Rows from block 6, named by matrix and row number. Rows with one number belong to one attention dimension. Each number is 128 + 32 x the weight over its row's rms, rounded and kept within 0 to 255. All counts start at 0. Numbers have three digits each. After the name is the row's rms in percent of the matrix's.
# v: attention query, key and value (stacked) (model.blocks.6.attn.qkv.weight, 384x128, the v third), inputs 0-127
# proj: attention output (model.blocks.6.attn.proj.weight, 128x128, transposed), outputs 0-127
v.35 105:135130081086124131142150141090190145113098146062065185161131101149130119148120086153149139102114114146118142223097113137152114097151093113118132134139142177185162141084166132104140093163078082127155145151096172177109152119183135120073106090181088115143105153090100059117127171146149167161130122068154109110134165132132064129127128120171178198183174093124125164128142079134102100159108
v.36 098:088095078136130114149105139074152138169142093110143148140181068167134109156135059105138119176113090100129135149133102126117119131138121153145125099129085042189136135107062085141118159092099184118130126216130161134151031130130125110111153110106144163057134132130157098099135126162187138128150172099117137122172154099118146143091139158153103111112077168065035149144159135099131108110098
v.37 109:099158112165101196135177098116138103083154112113137129114177101145076104115169172111074161100169186183082159101144128114133135126089125118086148173148147149092114138103155170145101181106183156114128131117079077084128176115134120157129175092179118067110133107139125173095134125134160032102154165092060150181163122158135082162109072153143139161138120155138133128138103121128098178138073
v.38 095:143138175149142138133145207090127094111059112179153086153123128141126099094128135126140134131101087136137146128159115103208095164103096169118062087092121107093146133121091113129188119169189081143122135126161148052144102083138155119075106161171131038169181141104071105165147120126133169126095102123143125098165137107089125090118117132167151138152199076160136086184098094158129126114132
v.39 099:116075141171092097117048094144157129097089131086119103135181145110112119129098124116117128096081078143119138150140138142164096131167166153139103097189096103144188121162096126066149082057186127119182082111164129168082163156057139087164109096091146098132102186153180148151140158133155134118150158123107137101089090091131045073126145136092124108120111135129196101176117102139146132117159
v.40 102:118125119144187130145062076118116128139114180119095115155120065174116151131096087122119099161139097166176101093086095098130142112122063153100108130103168174127088075156111121088115152157109141115157117120168122091172185132117135119123080087160150121131110127084067039106128159161093095184095096157198149119163095156108164152104132127159143149082137093130128151126174144048136157165193
v.41 105:170098130183168115114116114132099156067176115142104150131107113118125114080138091129152096110149124137133132081102144187119128130148199150071132100177142140110113156146143094151182121136134107070078124166108129129139112141179144209150147118096130159156133114133160161119161107122091113110144126120165135138192082137144151168116126091103168110076040067096130114110158161165031222127093
v.42 097:119118116121128154073223110082111140146157067137177139161162148088145146106150130124087157130099156015128122130153157125131098090091139071144128141104195096153123178143084120169151155157150126166080161168128060083141125155151129126119193143156142112160138141089133117062167126147135129109125163059101187147134179145155135137125086111071063167131115107105109129137107145139138113114084
v.43 092:142128108159096157140122164140120122126074101092131150120041117163132107149087166143189093112180135150181126130134053096121161122120206144127109077147142139150128159134092161105068117067111181098151068145145142177094129150113126115102091160115102114076110104110166158130105149095118091138111143125158134099158071081133194104170140101158132141159177154052139114119173148132107104124216
v.44 090:116087088114168162137173141111146115088082188162058130130079089154106081120113133100082156145173153075143088094068120133180146146121160138113160111119123109088111162148154125165106145141091146098164108186153117168098060148109157208149107136151144155080123130111187101118116126096124079158100138186151166098170139137059127187076127078158146130120114145095088088144096100142111085095129
v.45 104:066096107136096172111121095105117088117115107111105096183111093096197110142133174138162065156114105106120130096178050083095150133162124141166146149081170104190088124199125116155151159122112096209143139116082127079165139131185122131121113191142200153126144144086144120148133169117103151104147096154091174109160124138154123132115085115157155146091174092089152159135108145156137177070145
v.46 100:159087095145108142115118118107087126093156064095107144159124118127095128132157131099093091110150181171079164175119163097082092090156158107106097160144147180107083154105149116103212110138125133124089193139061126137173136144131193114106144104129114141121082135101053086104153089143127167153076120190147094141120148162064121128119058152117169205154109134160186143149109118110156158147132
v.47 099:105106184152126163147130116126186177109088111117174136146112096130207166206139117121151103106042124118137136130147199176113129132094156124163157146123110153124074140100149136147158137098095123130142108118175170140084070096132109148127099185133128150140141140111133146189073126111136112115151101187105112147136111088096144095126117159147164111255159169128169152129134116137151052139122
v.48 099:174171166065132138134216123148102100151132144127154102139147164087150126149166097111100161109150135094125108169120102121152052132090107146136129083143137157154179139155097223110177083073124156075119154108104082133122101155089132152169178161101101131149130133112088093144123116057165129115100130166078079119155120151100124126170155105124131119171138073157137087086184116163142043121141
v.49 103:133170122101133164170137146119144045091177162108132109145165135108139121144139141117135114087121161176059184134130087121103105184113097127100098102128156137112089148079172179131048146069139141114117081138070119126131164096148154131144099105137075132028120081141052125128145091119107141135128198139140139156072113105140160139133129103056149118135129082163179180164137106101097147153144
v.50 093:157129143139121097146182124090140151157150157163100098129129152124148170149090149164145132157123081115150039172184176155126144119148062127210135086141163173086140131078136050177089089067116140126137089100160124173107118111145136137127103141139083064104130125154152091129176135140094085119119077160087141114150106159115076177179165108130143080129148142177181089106087138108081129128109
v.51 095:096130132086170141133163111053141083124074169108199144151119093135097135162152130096172155204095121150139119154090088106116065100101141110135083105109187152103101159083166127172211140139092053155134153165141080149138111120101137114144082161136117171122073129088143064106110139077069136131105148127104176178111126138146106152129127173144146112155157175114090133172144179160140142145117
v.52 093:127143137071162080152150136102106133125152100117130168128132120162130171166109069140119051193177079087097146131137135172141137174111149127115108093137116157104128112113115143148139155122151146031158113138171133092148095132031142175117105147096112142142148135126097106113105087104096151102103115162130160078156094193122131108101138147077098172067077141183177077103119205141159111171111
v.53 092:120112148156086102125186134120112151140191137111138123111115113097089101089100130069116130133168157105151155197097090096141140086107121150165142156060128087059112133169115130166166157137172119146120117145110123052095064103076131132170117077084140091067086130119144116084044132168142159156107168062108129138089161142129126135116087127075131181167163088130177151170116127100121115090162
v.54 111:098146099132132125138129121085108113093136151046120146108075195109161142108111080155095132111158133156181098078132090127079092121213127114109182086163171080100190147113117094092155124131147069107158125140158135180142162124107155067177135134086178111100174165171138136148087168105105146106168158066151175120126143158156097144168134132158045110117102165113105116131177138148156141109115
v.55 096:113129161103167147143155108038096110119116138159172098141147182110133110185134174173121153130130137141137154117177165142162163132151107121212146139127101109157129143143096148150097132191151115126162116164177103111095177125119138169195102111070141113099149153159126130145079140156141138071158065099121116135145131172106095131117156113075094147093076066081183169130038126105079137081153
v.56 094:125192156131068157165130185135140121064134116081111142140105106153078128150148082117136156069168153164102157092138166109153095114105122192123123131100153172161146150137156148150134138133157091093122153142109110083159142116128131178098120175182144097089148095165077046173214184137078089135177087117125061138121167132137088148141193084142118181155131091115140127112146130126089142099114
v.57 091:120141110105129107131141085109131147099149129174113160147121160138182148156089189145128129109067127148159092115095132158084130126121140129112172108163077088143059206137105147151125118121213102157160115087066085174205125135195170093119137107076137172131151123124102154208148127197199130150102124090177161134158101164138098153115137142158122140099109130090119121128153116107075124094084
v.58 102:089135149146142112153091116152063100144040148100149111065138120154114099128150111089133100077103133122143199118120095193132138106132129152142141147156143105106133130122152164108099117163101120101145151138128210106189112103105127159140180121161142159133189089172085110131132138111070062115135113116171208164124126113153182088186120172104123024119108106099156122132119168164137152113081
v.59 093:128083165149107122104142068135149103160132179067186093140123120163148111085128169134143095159153152105197136141136118187133112121177108054161108222178110150148096151163189119102119110089137168145173160146141106117135166125125146047143161109150176098148114118123120113068124098130116149124071098123069127124129103097124110118112106120128074051141074137135179089131129129104116087186156
v.60 103:118137124143146104144142103161112223132116107120114152086154105095163088183154139108146123141083105128095138113061083099132143102147142126087126102180129131129101158173116124120145140105071114141108159144134106188219101145076140107121059104149127097186052131118121096121097114111115151138135094190138112060121176140118132124045193182102133094166153191152137113109175149120130081109132
v.61 108:150133099157123155195160141117101168120138077127143131127118172080154210094129113119133074091160153118124104122140106164131144148120087101165136112081189108163164122131111126082130120092127179177132140134159123163101157148142120147100135102129136024105176157123128091143088114195084118142105140147083149167170136109169170115087186100179095107155146163141167123135049135143183073106068
v.62 105:138048130222114113122099091159125091188112161088153124153097130150129139105144100079200102132102107120147123201126114133142170120125129142136144066178137113141080145105111130106113157102132142157164171129096077099128134130161177090165192099167110055095137139096111135126096105156139127078151183098138137155144158112073073171100139115057153138149177116124136106071083100105142126170100
v.63 107:070177086079113159142105138126120187194166144117103121139110100135118075163151125098153137121131152117178134122115109106120138127124117117096159169197160122109141097124163134030133145060122065101157100117165116120115090083137095128075056154142107173079068135141079117107124163146093146168152192154194155139053159102146122157138163140151137127175133085140084163142105088106124121140116
v.64 102:153150125168119130114152156151146094085154122082110116128146118060210155032132147106130120111144121094196132143183121192129112148130112136101125175132178094178201108107180119122139105069125106105152093121154115160056100083149155124124155174164110183170109088115142135153131111090152098165082108137106104142133140093092117101110106146144168178135128056116133112125063144090174087155135
v.65 111:105133120132110088155148098102187094151147105157067140151116136203192140097132134110174142108082138086115077147173147137146125151146116168142144102089091089139178073134118111148110111091174120138185090108123073165121167170160131101115109199081131148209164096095113128155062140149113101101127175160116109182165123144104121091157101088158128138107175120134098127061195100141095115146090
v.66 113:094116089080104125063131118081116076163132130157128151103143105101168169065178067152127115133119087159131145111147140095102140143125111069135146103093164107171150163143147176118172149198159110187138128152137109185154178163092119082148133110174128069190071145121150113173123157107060199125101125179124114092098126140144078125153155107138121104083132095114161152103076113122141091156180
v.67 096:148155115138143132119172141138108176076172108113084101154114118119116051061124133144092118102137125146085115132117061091136165161133108099190145109152163153094108107116134120090226115141121110162165117101087066180142156117125155099144182096144160147136130146054177069146131167100115198090163091147155120120167126141131159137094127123144201116131112081115124142130190119136138184077177
v.68 092:089095127115056126239135115072086082206113152126118090133187131119161071147117140117091146157124091127125091129110083090149120122076119125139114094115143125095105145087115090190132143174139140116109129124168155150205165134138081143151077104158079123076165170164097134137113115132145137115126050075132165132105144153149149119123162132176133114082138205066115152150126130100157127139139
v.69 100:138139146147181127100105097112084147140127157071130111073101150125121137128115157075208128102116114116202134124063129215100096144162149129120120160138105148090117140135150157141149149128109167105086092092160133109082082122179145158142113124100151120152128159220181116126097078142170104134157161113160221172213133100073083103162125134151156100110077149130148104128112147119136121083124
v.70 095:136169156155119056192102122141164163112095158129098165147134130095123052221130175170152122116114094094141124121145149150069133121171109115200129087106073097155131100173142128123120128102144142177094168179109137100148108091074065126110159149137142135135126138092146123137103130190098139123129077147123174121162158053099170157151177120168151133133150064097164143108182154134105096098097
v.71 088:090129095107121152156158161130087140132145110120137195155147104121167142151147095162107070110128127142126075187064117149095121108113091125181081104107126144107147119083097149133173201101173068085123068180065108102184121102112094107148142059180111157115087152111139186104131180098134121132125111123103189130167100082169170128120098144108139122100158201095188159122122146148150116133091
v.72 092:081136068144174123090171143111180130103097133108078152154125163193122140130145138127161160094093120161126091153059101073160152151124175092142159139181148117135115098092172122149085100110108140149065088182159112159112092160151081148175135168145099039066118115177151143123127096161098093109142124133201086148152133126096182161105107152073143108148152129129124077092140129116079125135085
v.73 090:113165047117161064101128160102178144140147140098120120081140152164077071096164163107136166170121154127173087093111090130113133159116069157118097124151150106115152069120153101153115085087117103145178119223130123149104095107119138142168036190128123150138070133178125158121139170134117120179142098125149124062065124090158097089117147116154137111182092142155097125161137099128103137108104
v.74 111:130050123139109159151111098137090143131114069164187113173096114168149158119158089137145074066122117097083106201105136084049131134160085145138170153140129191054098053141085146134099168137098169132145109095120132084109178153091159101123112104099134098138127173161155139068098124161121150130147119066180143093161145121107174169104122115129088101170141165097140146134118105148098155106119
v.75 097:106115097130132111114119101078136136136223089117114120150186122111147152138129096082100119082140133106154074149116144058072110148136122146214133125109116123177171107136116113086123176098166135074145170090103128162082140122128163142184077108077141131137087091144120137178153143136124098152132135171122101088062101125158107095113126095122120123137094190168117135107220150090157086205157
v.76 096:081143139121132084198099133148171098101075124143129144057045116158110146082198090154181137110150106104111112155176143124143132102171153134138085150074154087140070184110121148144132090094160131108156093098115159133107126133174118041134159081070156132113196149149128133127113170110136137143097158096153126144104195118096133163183076125132145131125104128129088169170074144119117180143131
v.77 102:125088186108189149155108108203136163120161133089087151149161114095091086173117111160180163082168148187140157168169165153191109105188075099185076136111132114172128164142140088117170098067147114170117109097145150131118160090170169130120119143126116138106096099104120140132122139132116075223108149172116114078113161141167107171122149137122139107141121207108110143099132072131113098135118
v.78 095:155113104135156133093209151127113125094118200135161129101123115119164142093088167151117159094127079095206152113133101130184132129079111155085061209104165111146100094119180147173102082140161096080151145093131127105149132098158142164113141095118116077104204137111125107191152158148121106155133091146136141098119047119063121146167122124125164120166126162097132076089082107166111128124167
v.79 101:150094152126098131177103074115099131149086083109108134122097146157145183140055121093135126120114094151120171157146189149103094081127188120121105105137130136119113085168132138117183086101111065132125125175118120135108198135109145133079145103074114116133166140072148123164111179086099116091158111189125199135192138152049099078140111219149170130124106112167131120167145170130088114133113
v.80 105:099100110115099115112141069061167180175115158082153107114092156090184123151176110126132161152162122179163104102152045109122145085128118103103131114122106101148130147135162164082169109119177110135086205170112137085138085073118139072169116069114135099144144124135122116121104133148147167112139139103202102118067167097156134115098097139085148127131074110166121198135121171071158077149113
v.81 112:146072142104077121133190116100135070099123162163163150138177124132105171111162085163055156106129148171167159111111192090096091134155103148157150093140131156145143130113108205091122153126126144167137068145077073166135154164113121101139128141085064111117058187081105148107197125077160127096087133183097125138143107144145164148152086144125138180149171158096175125149162153132125128144115
v.82 096:162080130106098100161172138153109130175150181139152150155131092132096106156103105129101192150152152104103125147112127118149158110091099225082132164077089109197154134104152168098173184158134134099074096093158101148073150152154117094098097082123122196134073156124106120128119076167122158147151204083124137111130146125174121106103099140117090090170175142149098160101115047131141110148150
v.83 094:101108123152077143148107129113136155151113147092171147171124172129145145097183144127173174142164137174111127146141100123121205074120129211110174176199108181145112068129113089127099120157064140104134083184117118113175091090128112069153132124136144159166117154108137133182061157119097181131172093113189081099178140093141155194124107106125183124148131135073124128141141095139152140103130
v.84 111:108072090095132147156098173177121110139143103127064131126119152149113192061137108111091194139147112110136095122077147133199132169135139113171181066146142129138172161140158080068106170147163137104173122118157141146149143061091215137151129082137143137096141130135114161119147169167109158077138108093148087138102163113096148128140083114064128152150086106147092126131084101057182147132111
v.85 106:193107130087130177081117116130139113060158092132148113092126100153095198165126204063147133131077133153092150087112222103137121157102155124076125186149109167130093137176114196105111134105166138116117099090151138080093136117162103136099083141133065146092157125100098091073147091162164126144150119139109119108139117100182184138129097131065097097161161149140123103109170158103118118135163
v.86 099:149183126083125151160140150121162134081094098124168159118061139138174123152179135101149170121131129137182101082049118229111144058190161127160100126114109161102142101110140150126130090133174085148164156123061114103132078119126119129106142156130135090107123142113150139165107181121108138141146096099172181223142163120128120114134113091072139069123128115135074108151070158133078123102127
v.87 087:108151136090078099155115152081104062124170160129146215142202117118147137132126133068139132126133091127154152153123177079094102166180129092118178133157078153211164149152158109082089178091100130159106103123105111166154098145084106156156130106181127081149098087166137159138113124105114127125134112153131097133095102126089082153192118162070181103112173123140160147119117162060111110106170
proj.35 108:141125154108108129105094111098065159106092169163103087156094159134144157121141124108129083152146135129165147120111131141086098140115113110150147153109155122104194130176104094185137065065166163119096164191092141085162106070096151129147145082126148107139092122141119118079077137130202095131099172170110114111099124147117162129135134137114086082129098190186160123149144238104150145052166
proj.36 097:159150107130062188100121117146088172116147143123126122135138166149185086103181189156099117060143145111135166126122125098121111134189060139137137116149148147049133134139143122135127127160141041158119086150119133168168150074082136129143155073140117118175107129092100056079089187100105164110145099144135096165119149172164127075115103088071101103138135139154133072140100087176161154116159
proj.37 104:110160089100122105147074103126134114122164157092102109202125105148069079135146110139133131142137007096167097122111081132110075172149161108117090095119110128156153124155076157123131149159134125143120108065213143153119152152115143093118119126070110173112143156109179167144107085099116138145110100139124144069108148167177125186178117165116098102131125048114151123099083088120167137119183
proj.38 100:144164169145129197072175136149132140148130138146119134127108124107146094150118128182092122114185096152125167133149191121137149090150116062147162152165102097176080135085097176104076103143196176089092129106100167096116103091150210125128099164184094147094157077126087109080095114094164054116134142139126128175134074100134147151108180135097147145116140135183150138114131130100107162195155
proj.39 103:124129158122184128146122153080141111159150109142173130108073153104171162111184101133094130114135140150131071144121168132107079129102107127066152125071098105086137145114092132147071130179135110142098138144161168142104132152077109116168193183146183198184120082134086170150175092128078061090130128100131153164131093095129141153095093155150101106145180129117046154150168170071129140141165
proj.40 103:128131131062068052121151058167140200125149172155095125127090138155128127148122113123118137082198170120128133219113127116141158133066172122182133168063135169148129119129121157086156153075173125118108137140100147132089093162129089124099148180134118142162074129131142151096131121137135113129130177159140170110089167134160104179080133191150156121129073130156104097073158148111119086181125
proj.41 107:136123143063090129160112110127078058117149112161161144069156138142192174182139110163153183066080148128147109142126090034121138145114114095118104159122114051163161138142122163105101146125106126172144077095106127140160190088174132075141125141157152086098119081124104116163144106131092124145100101132114137116154171165136051105161179084166138110109155139082143158095113108147189120115162
proj.42 107:136140092120152170137091169161126131106112177095092166190153089132109136133127155113142055128094040138138153100112112112106139151134126136132135095189100100139150119100133099117139124153066096115115088085093119177135176125091128156145097046110084133175165160138139151149164115129082171172112051190096187107101092097153161079160153113108100109116173142194143093161090119132107159119177
proj.43 091:090123106104167127155156132049145167085182123103162145094111130142071132143130116112083132112157220110132110131121149149114156134129159110133211084095161127090125151117122134154150139139089097110111122137121160067145109129169100084133176074134240122117099144114122080124119111132162175086100124093152178128175112148155171147090147156040215124121140129117121146104141153072143122122123
proj.44 095:106125106159122109149177159162100130101108117067129199112137116111133070124101141157165105085133143178141120101127130082147096171188147169171109143124162160088153099159134114115062060027129109173093122100158147101139148109155129117097123113183128131167157127079108155171162131160129131144169110112044109119070179198164121178155104136095083151147132176102140165089142146126114093118139
proj.45 100:171154162117135124147130168110128076142105101084097129140107145084127099150129106044099099127169133077127153108160160117161152133141170100126129058097143145139104105123183118036122113139121175127093098187131119131125104103177097118106122087196071148162156142144171112143142146135074134073093108137217143134085138118137113125154179185109159083142083063162158095102104146092158104167158
proj.46 109:145100145130113168159096093157142158102147183108138079192064222136179150156092112120086125181132079145140164094084101144140165148110156118102098098097138094142193116107094150153105185111071145168126130076194108100095109130163127141120127083082114101089101122170145164158084147136154117113126148129161160081099108159106112098105143125167123072146116159148179175100136174139115157104195
proj.47 095:147196145165114126142152139070132094156126104068113104133099167142135108138131181075116113148186130175116148110178129151132143078159097098157153140135162134122134135129162131141106170153109204093174151144165099065183110141095156095117130159109077127141101124161111116091169147152136078118180169196133068139119143099162168108087109040100128141142112080124082133101179154172170184099157
proj.48 102:126116124091126122086103157126115129116109130136100154111120120117108117129079151181129126202156160130083111135154173076096186163107101104100149166138109059110159187128098088114097126151082128108118104124109117128057077108156163132148043097149146142138040176156146111098213091166113127140165173138115114176152132054142140121097172133076170164110153135130116172145108141181070119113134
proj.49 100:162125140079102096195118089166099129076050072135145141213129096124098120141093105161134160103146170071138088151128162173159088122094092125121141148117148146164164141145109102187174185147123153103117161113209125147104093153184170064142088129110152124174108109138144125118055141135127110073118104154128137144157079155155140169145159159196088152107103159114157101133130100118168156116138
proj.50 102:160122065155139080087179169086185114143033114161126175104114071147139142157113159109113096078058154177115148096159107093117152120145140208107164139167115111114099086103141144157109095103146126108103164116143115122102121133159066099117108161201160152098110087190113161161057143127131109134182142127160081117122110112118140156123116173146154160100139150149156138152121108189123174077123
proj.51 097:128137163154041121147067154170088116091070104106156197123094124085166103069154100081113104134165130162131135099137083119140141160130125167198181173144073133151124147106142114173123115070140122095112183093122083125143128143122160179113132101123111093184082127135190106103116076107155128139127168155153114132133157098133165111093181132074071149142152064122168099119113118111105157194136
proj.52 094:177053164119107075147105113163139080103126192083117111117144120130180132178120119146106134147140172129180166139103146118155169164153086185140134149130100162085132147130076108079129147138152130138083097088107095142097077144162128175156080139177128104098064131131117142123121097124127134127154149218133111181108129088127095120144113110126102206162139114071093230098116092079147130119153
proj.53 095:121172095123165150168119177219140147075137109120144135176105165097040117077095167190103097168124126144131126103100120126113165161144109106122121076149151129112164114120105205159116141113146105107110164101140084170144097147189146111112205186138072107145119133102146088112162140092125122154105078111065090143095186074152179124159129159168118109119139123169108114112141181125092143149097
proj.54 104:069123123113165080124134164150163148111132126124137143098111138127170161074188138075173122083098206096157094101093126147181121125134138125092103083129066117077117118168138067149151110200136163116130129128074103149112157114166151167123148152056148146170139152175204124101117057173167119127099065096099135126163139090102135117119162158064112096146117100085155185106127114140112139148110
proj.55 101:147164104172136097181152192172123120152111109124091136197109084143147116133143180098145101095105137077149172107187176136126109079101121147115060114197127119100141108193145124134138127157105166144101103133125181180104069139134113113148116143143093145149128100106146133134138145144118153153117144101111094134041069109119100140119144165182128132108163064192106115173074176077166172149069
proj.56 103:150105130081130104108096132145181187140102143151115138183161112200142162151146180142129154129102115140109127136176079141088162070125138061123131140123133115158118149225109127069136069095132146141102116126196154107110135070183162073144108100115132153083095102154131082136030106138160095092091148114141131124145114126161145155113137109107130120100117101082140156145110223170136148116177
proj.57 097:113145131113127113128083144136076114158129120136144120136102110124124115149142114092200102082190138072116116135126172035119086160110147107140138116108144108093117116125170120153136191162073067159161195184138144135127091107131108132081147163129125114184140127110103112100104127196100183099104093148145146100135052144106089107138111062198146114111067141183178194117088124111123170127162
proj.58 102:167185146096173164144136098118158181134171127130163161107148146139123117134128171187183147168156156123113050131138114150128156083127117124134118166148055094206112126155068063083115126146136143117138054116131134111150100171122115115124096171087126135151087119134187120135185072094132126170101143141111078169158141145165085125143157107128068194108133109138087079113159097070152130133181
proj.59 089:077139066123122125158179135157122129115139090115177133087057116126134124155157095110120119196147135098076102151048146145138137122089151172160079094079025091123069084070130158111100179166086097054150101143162118117086174127122120158125109134168107170120055157164120156133185145131107152143137172137120094105137128112138114142155160110092110118161119165148124089106150120132120141151179
proj.60 096:156123102105059105166189135037137115131132169127112105085120197168167136089141139105204157132152149123119145153126151126163155158142147145136065175056120130130178121074150126107105160090122042169106199149089118105094085112152107156113165120113158121070065153127095134117152151202103099119125113151129085160098120073160167087133129106155072129118121126127117140112149128149157128154136
proj.61 108:135138077121146101075162134091178072102151113111105160142109062167121095110090185126066189126087138173111110149123151091126164073121126114094130150154103150096169133075154131093134074124077169109157146123176119090150107119125097199131104089157107207125145168138126155080115181149100106137108084126111151139103092140148160147201192152107101104110097127180121092120181140144118169101163
proj.62 102:186144111105120148142140151177157113091158134138164090090098162065096139128147096114093131115165100101166083111126081135137155129076103151073149154058094135094144116067140155162133091152095140074103130114096111114124104188072123094151173122089121163136115165125139086073104164098128127173118139124132092096121060114119104088117085214151061135159115162196163121116104160132140168116192
proj.63 103:074154137113102092101134160128159163074085149102157110138162142155101146086095112069174148083159158117090073141179102202102089114121107111159087101129158142129135165127132141125124093143223126155094149147145117079098111136197130122172170139077165132169136092172149126103114115135136113123134099141105132143115133175110134157123065084098057120089071193153055115153143177154153091109120
proj.64 095:127105149122104118178145138161128143121151127126202156123129087190094085170129032092085135127145133140095173133123118097075142127156141140126104062156100114097148153106080131142165125140192117171166175138139139143165147092133113197099169141100178116050168088135091042133154154163138151141098135123157107155155099173191073137152100149118146083138112163102097125134130114122097173104181
proj.65 106:121118162159130164149093147169178166120048129132152156122150164131124153169160072063113129156094143104183086109082089165097125053111121094107087132181132152125113092082140120129072201095177201158103128119163117091122124096084064140139134055126133114125099113109158105141117143115138164112124126100100058139133131171174092148140123159158064141143135070142081173146128115134161137128098
proj.66 107:212094130099151135157108164132054122103143103113189127110083159210126107175107152112119099126168180107085101114163111204124140097109146204171132132140099108094150163159095079159111109111096108084152126064098131101100126164133153118101149146102117064109134093071136145101161089196159136136136121095134108142109203122105126103092143197128141142171146119125139139179145119133139070136106
proj.67 097:151160131058062114149124106094191125168111126181098113109143099149151107108134063134111095164164182076171125159171142169160088156134091172089135128108145087186140162151133147120120101113105101088146101138197134113180148159107115070154120136149105107089109178119069134058110082174134153110104126185094146111116162116100109129147168161123086100174166164122090107143133106183118061105135
proj.68 091:152136123159159160131115091105178133100119041092124140106073136108141141129142202138141094092141125137175151183135142090138085131148147176142115173149135131086135116162185119122089171124092149160111089139163083161077065109148163080112135114121116159142107086148098132122112122077111116119108135135184066095165126213169181138092105165113168081097130060175162127091151097118061109119113
proj.69 099:138142084145073125126118154128074162068140144134055167147116125092115140103165129166139170140133075178101126112078168060152095100132135089141145125143069132198108148083083084109164115112206109110138151121103118155122138116164132146096016183176139131132103087108129128113133149140141171111177171143091117076145114082180145138082107146178120123119180152121122112175092129139130130100172
proj.70 098:152119115104141166072178133154168119097122119138136122218150176081136130121091119056061104182160066119141162183115130114192114146051176153051161091142141137097098098150174145157138132131106188119155074162140068129144139163122152162162090139133102148115136126116144120137139131118102175125149123070129120126109116075100100139105142097131073074157097140115111156163105162182143160162157
proj.71 091:172076091133168153120133175061190077162122109109124079098144131104091053108086158152148155100141094121198162129110132101149129144164182116128141136139089124072099148129162109136089146099156136081151230119117121116078088130150106079164113167129119117087129132135134087127097116075070101083095125127144087102095118149110166125177134126062179150111121083130110126137132072148171123160170
proj.72 098:155098102114117066132069115141177101139147148139134136165133109115088124190086195132121132128096152089195183127145124148142103083165089084137068158155113138133066120117118129158208105106143135185200139105139120117129198083100168104107124099172132151093154126137110208123145113102149085173118111125116120179164136196086104110131069089160116144115145114162133136086133133149156067142159
proj.73 095:125092097108153138145101087129096077198121129147107156117132045106148118147163109181106109148127069164120189175146204150073167092111124110091169115136131125150073103146063105161126206078102183116125148099139114187198183127098143112145149140113056137113159096073155144159123093110153095134124155145087131143147134155159107110110168153119137147156121124139149142077109118167123191103117
proj.74 101:111117187201107152118093118132184078152114124135134101072135124109135119116102152161147157114126113142129102113195081127229072129142139134191144149136158108145094166079198092144101142108185119115117123141157113126078129103205156119149168206174105153134085135152148150137096123062117116111121141160094148143124116069140127174169117063148124131105155123127097121142164114159148067098075
proj.75 095:165094184124100145147124171125112117171078100130120186058092121182088150202138118106146109163116152163106112109177085097088215103061174112094134095170077116143130152166122155123101092149068157171101143089131147136151145126174091079148104145142111130128158142095160130189122235137117110119119137124070147088175087127128118092146118105136121116145182110088121124110121108132104152147104
proj.76 105:140187135121134085153150146099113150157154068083142102099145133148154141111159122044101183084074031146072099127077125158143131174121087124171136147176147152175158047114092140156117146129146132088118164064106179145150141149133078169116100119131100108192117118126099133064176094161129099097095092180123126205126078111114150128124113147156133157111095098114131146115168118136140138150126
proj.77 099:168139088137153138132145141104080145110076169141113149110137155108122162122068120121120183135108096109106116174159107096085144142107106104082162117142171114092078134132122166074120137098108087124136175144114144110129163113039066117165169147137185128103185180148149166136200112129155116178107086084149145078192082141162178101137129103179129090113068132141140149151061153176114069123131
proj.78 101:071084150110141142131093077125064119097192121131142151140132092177071113111136097095116144077149180142133166111103127098098160122201097159122104081113140095160159102159126140111255130100097113103123163132097080119144096157145166121147129182107156137135091140144130119075182114086158122126073122133139117131136168116192183110137069164200078099116108137144127095166148121126144152146136
proj.79 104:122148123149162149033209170141114150093137152086148134120165101129120156131128098083119107198098159091188089093068107124108150102137116148143151133150184110184142105079189087172088129201183130094117158140163114122137087184139157145111126161125096126111119121136084116092138100169186157086127128129093100106148155063149122185141150086141071150162128148125156132145094135150133082158099
proj.80 105:185135146149132144141129151082052069073133069147113164141086091123154147139101088104129075127119053125154131146112091136109123171112178161171118100134131162101169168204106136145118148126087130075154077034104148113143123113161167085083108126167100145138143132115133135163136150119133096092169102156093144169082082121096147127179104141118085118198129194103179154117161148119136137086138
proj.81 103:137111145133154162130134131222191129142154078107148121116113123173155148136064196125180102136123157040131164162145080143114151137116171125108125200105157132120115122162191113191095112184172143172148121139115149098123152156134142145144151135104091087147135110104179095137077129121076137135083131092136153082099159098076084107095191157119157114130097153186162133097104082138143084137172
proj.82 098:088185129181128088103117086145133100087085097128140113031121154115200164100160134097148066148106117119151034125186149123082141155132165076105141109181150117108149115141121146140102120146152095123128155139095161125134158132131152100118125109075150092148114091126149126198161208092110082137097094135158129172146131091138162120119137183124132096131075144153125060153195143073125099119124
proj.83 098:139097148065102082182083113111153109127117093102136103121101053167064137145139088146119138150090081057166086175149111118120121136102070177133131108104111069105171147124142128149104145104180196155096172125124165146090126115116182171138146126130107083103143146130134126162131074108104056101113125174137101159090071097195135135170151156117114098174159204122099118136147140171090151117125
proj.84 101:147161111117146142158096144033133123188152096179147132127151135140160142172189131088116052129094151098099137160167126111112117123109127107116043106176156180148121115073163142153108091100123108160125133083116155090209075136132124090091089155157112090144168151169112130117100095117097191167078112184144119114123130156126078114179141103151138142127178088146131124080158114152167127061136
proj.85 104:096126154186125077147163063146103157112124109103172077129183119150156157121149153159203183144115207092123142067089113052096152093102139100144181136079216194106148119120121112104141072132084129133144084147064176128131164127121128124126110112102131156168155139145136118141093194085127151138140140133098129135113124124133147124137172122154125136118068166149152106084080185093143097111137
proj.86 084:176167117136121127076149136141101082132108135094120145171161139182137116086093143120145121142119068160102140124090111144072126176144070075112088097087153120157108128062139115162170122093065118096116082095132146104124197086170119110119107078143086132138168126208110123123109110166087111086125183091137138127131117114141132173154142166107116191216136150164133174138186177164098164167109
proj.87 090:155099124190079095089119141145128123141116120135202136095039178139122132166132125119145101163117139089100159116134151119097147077132171125104147106142152185107091141219131144141155058124160160162134151153111078061089157115127190118129086170090098078124137113055099092162161104176138120096166132096144108160153146176136139117089149172152128145158165127146139099167158130090185100136082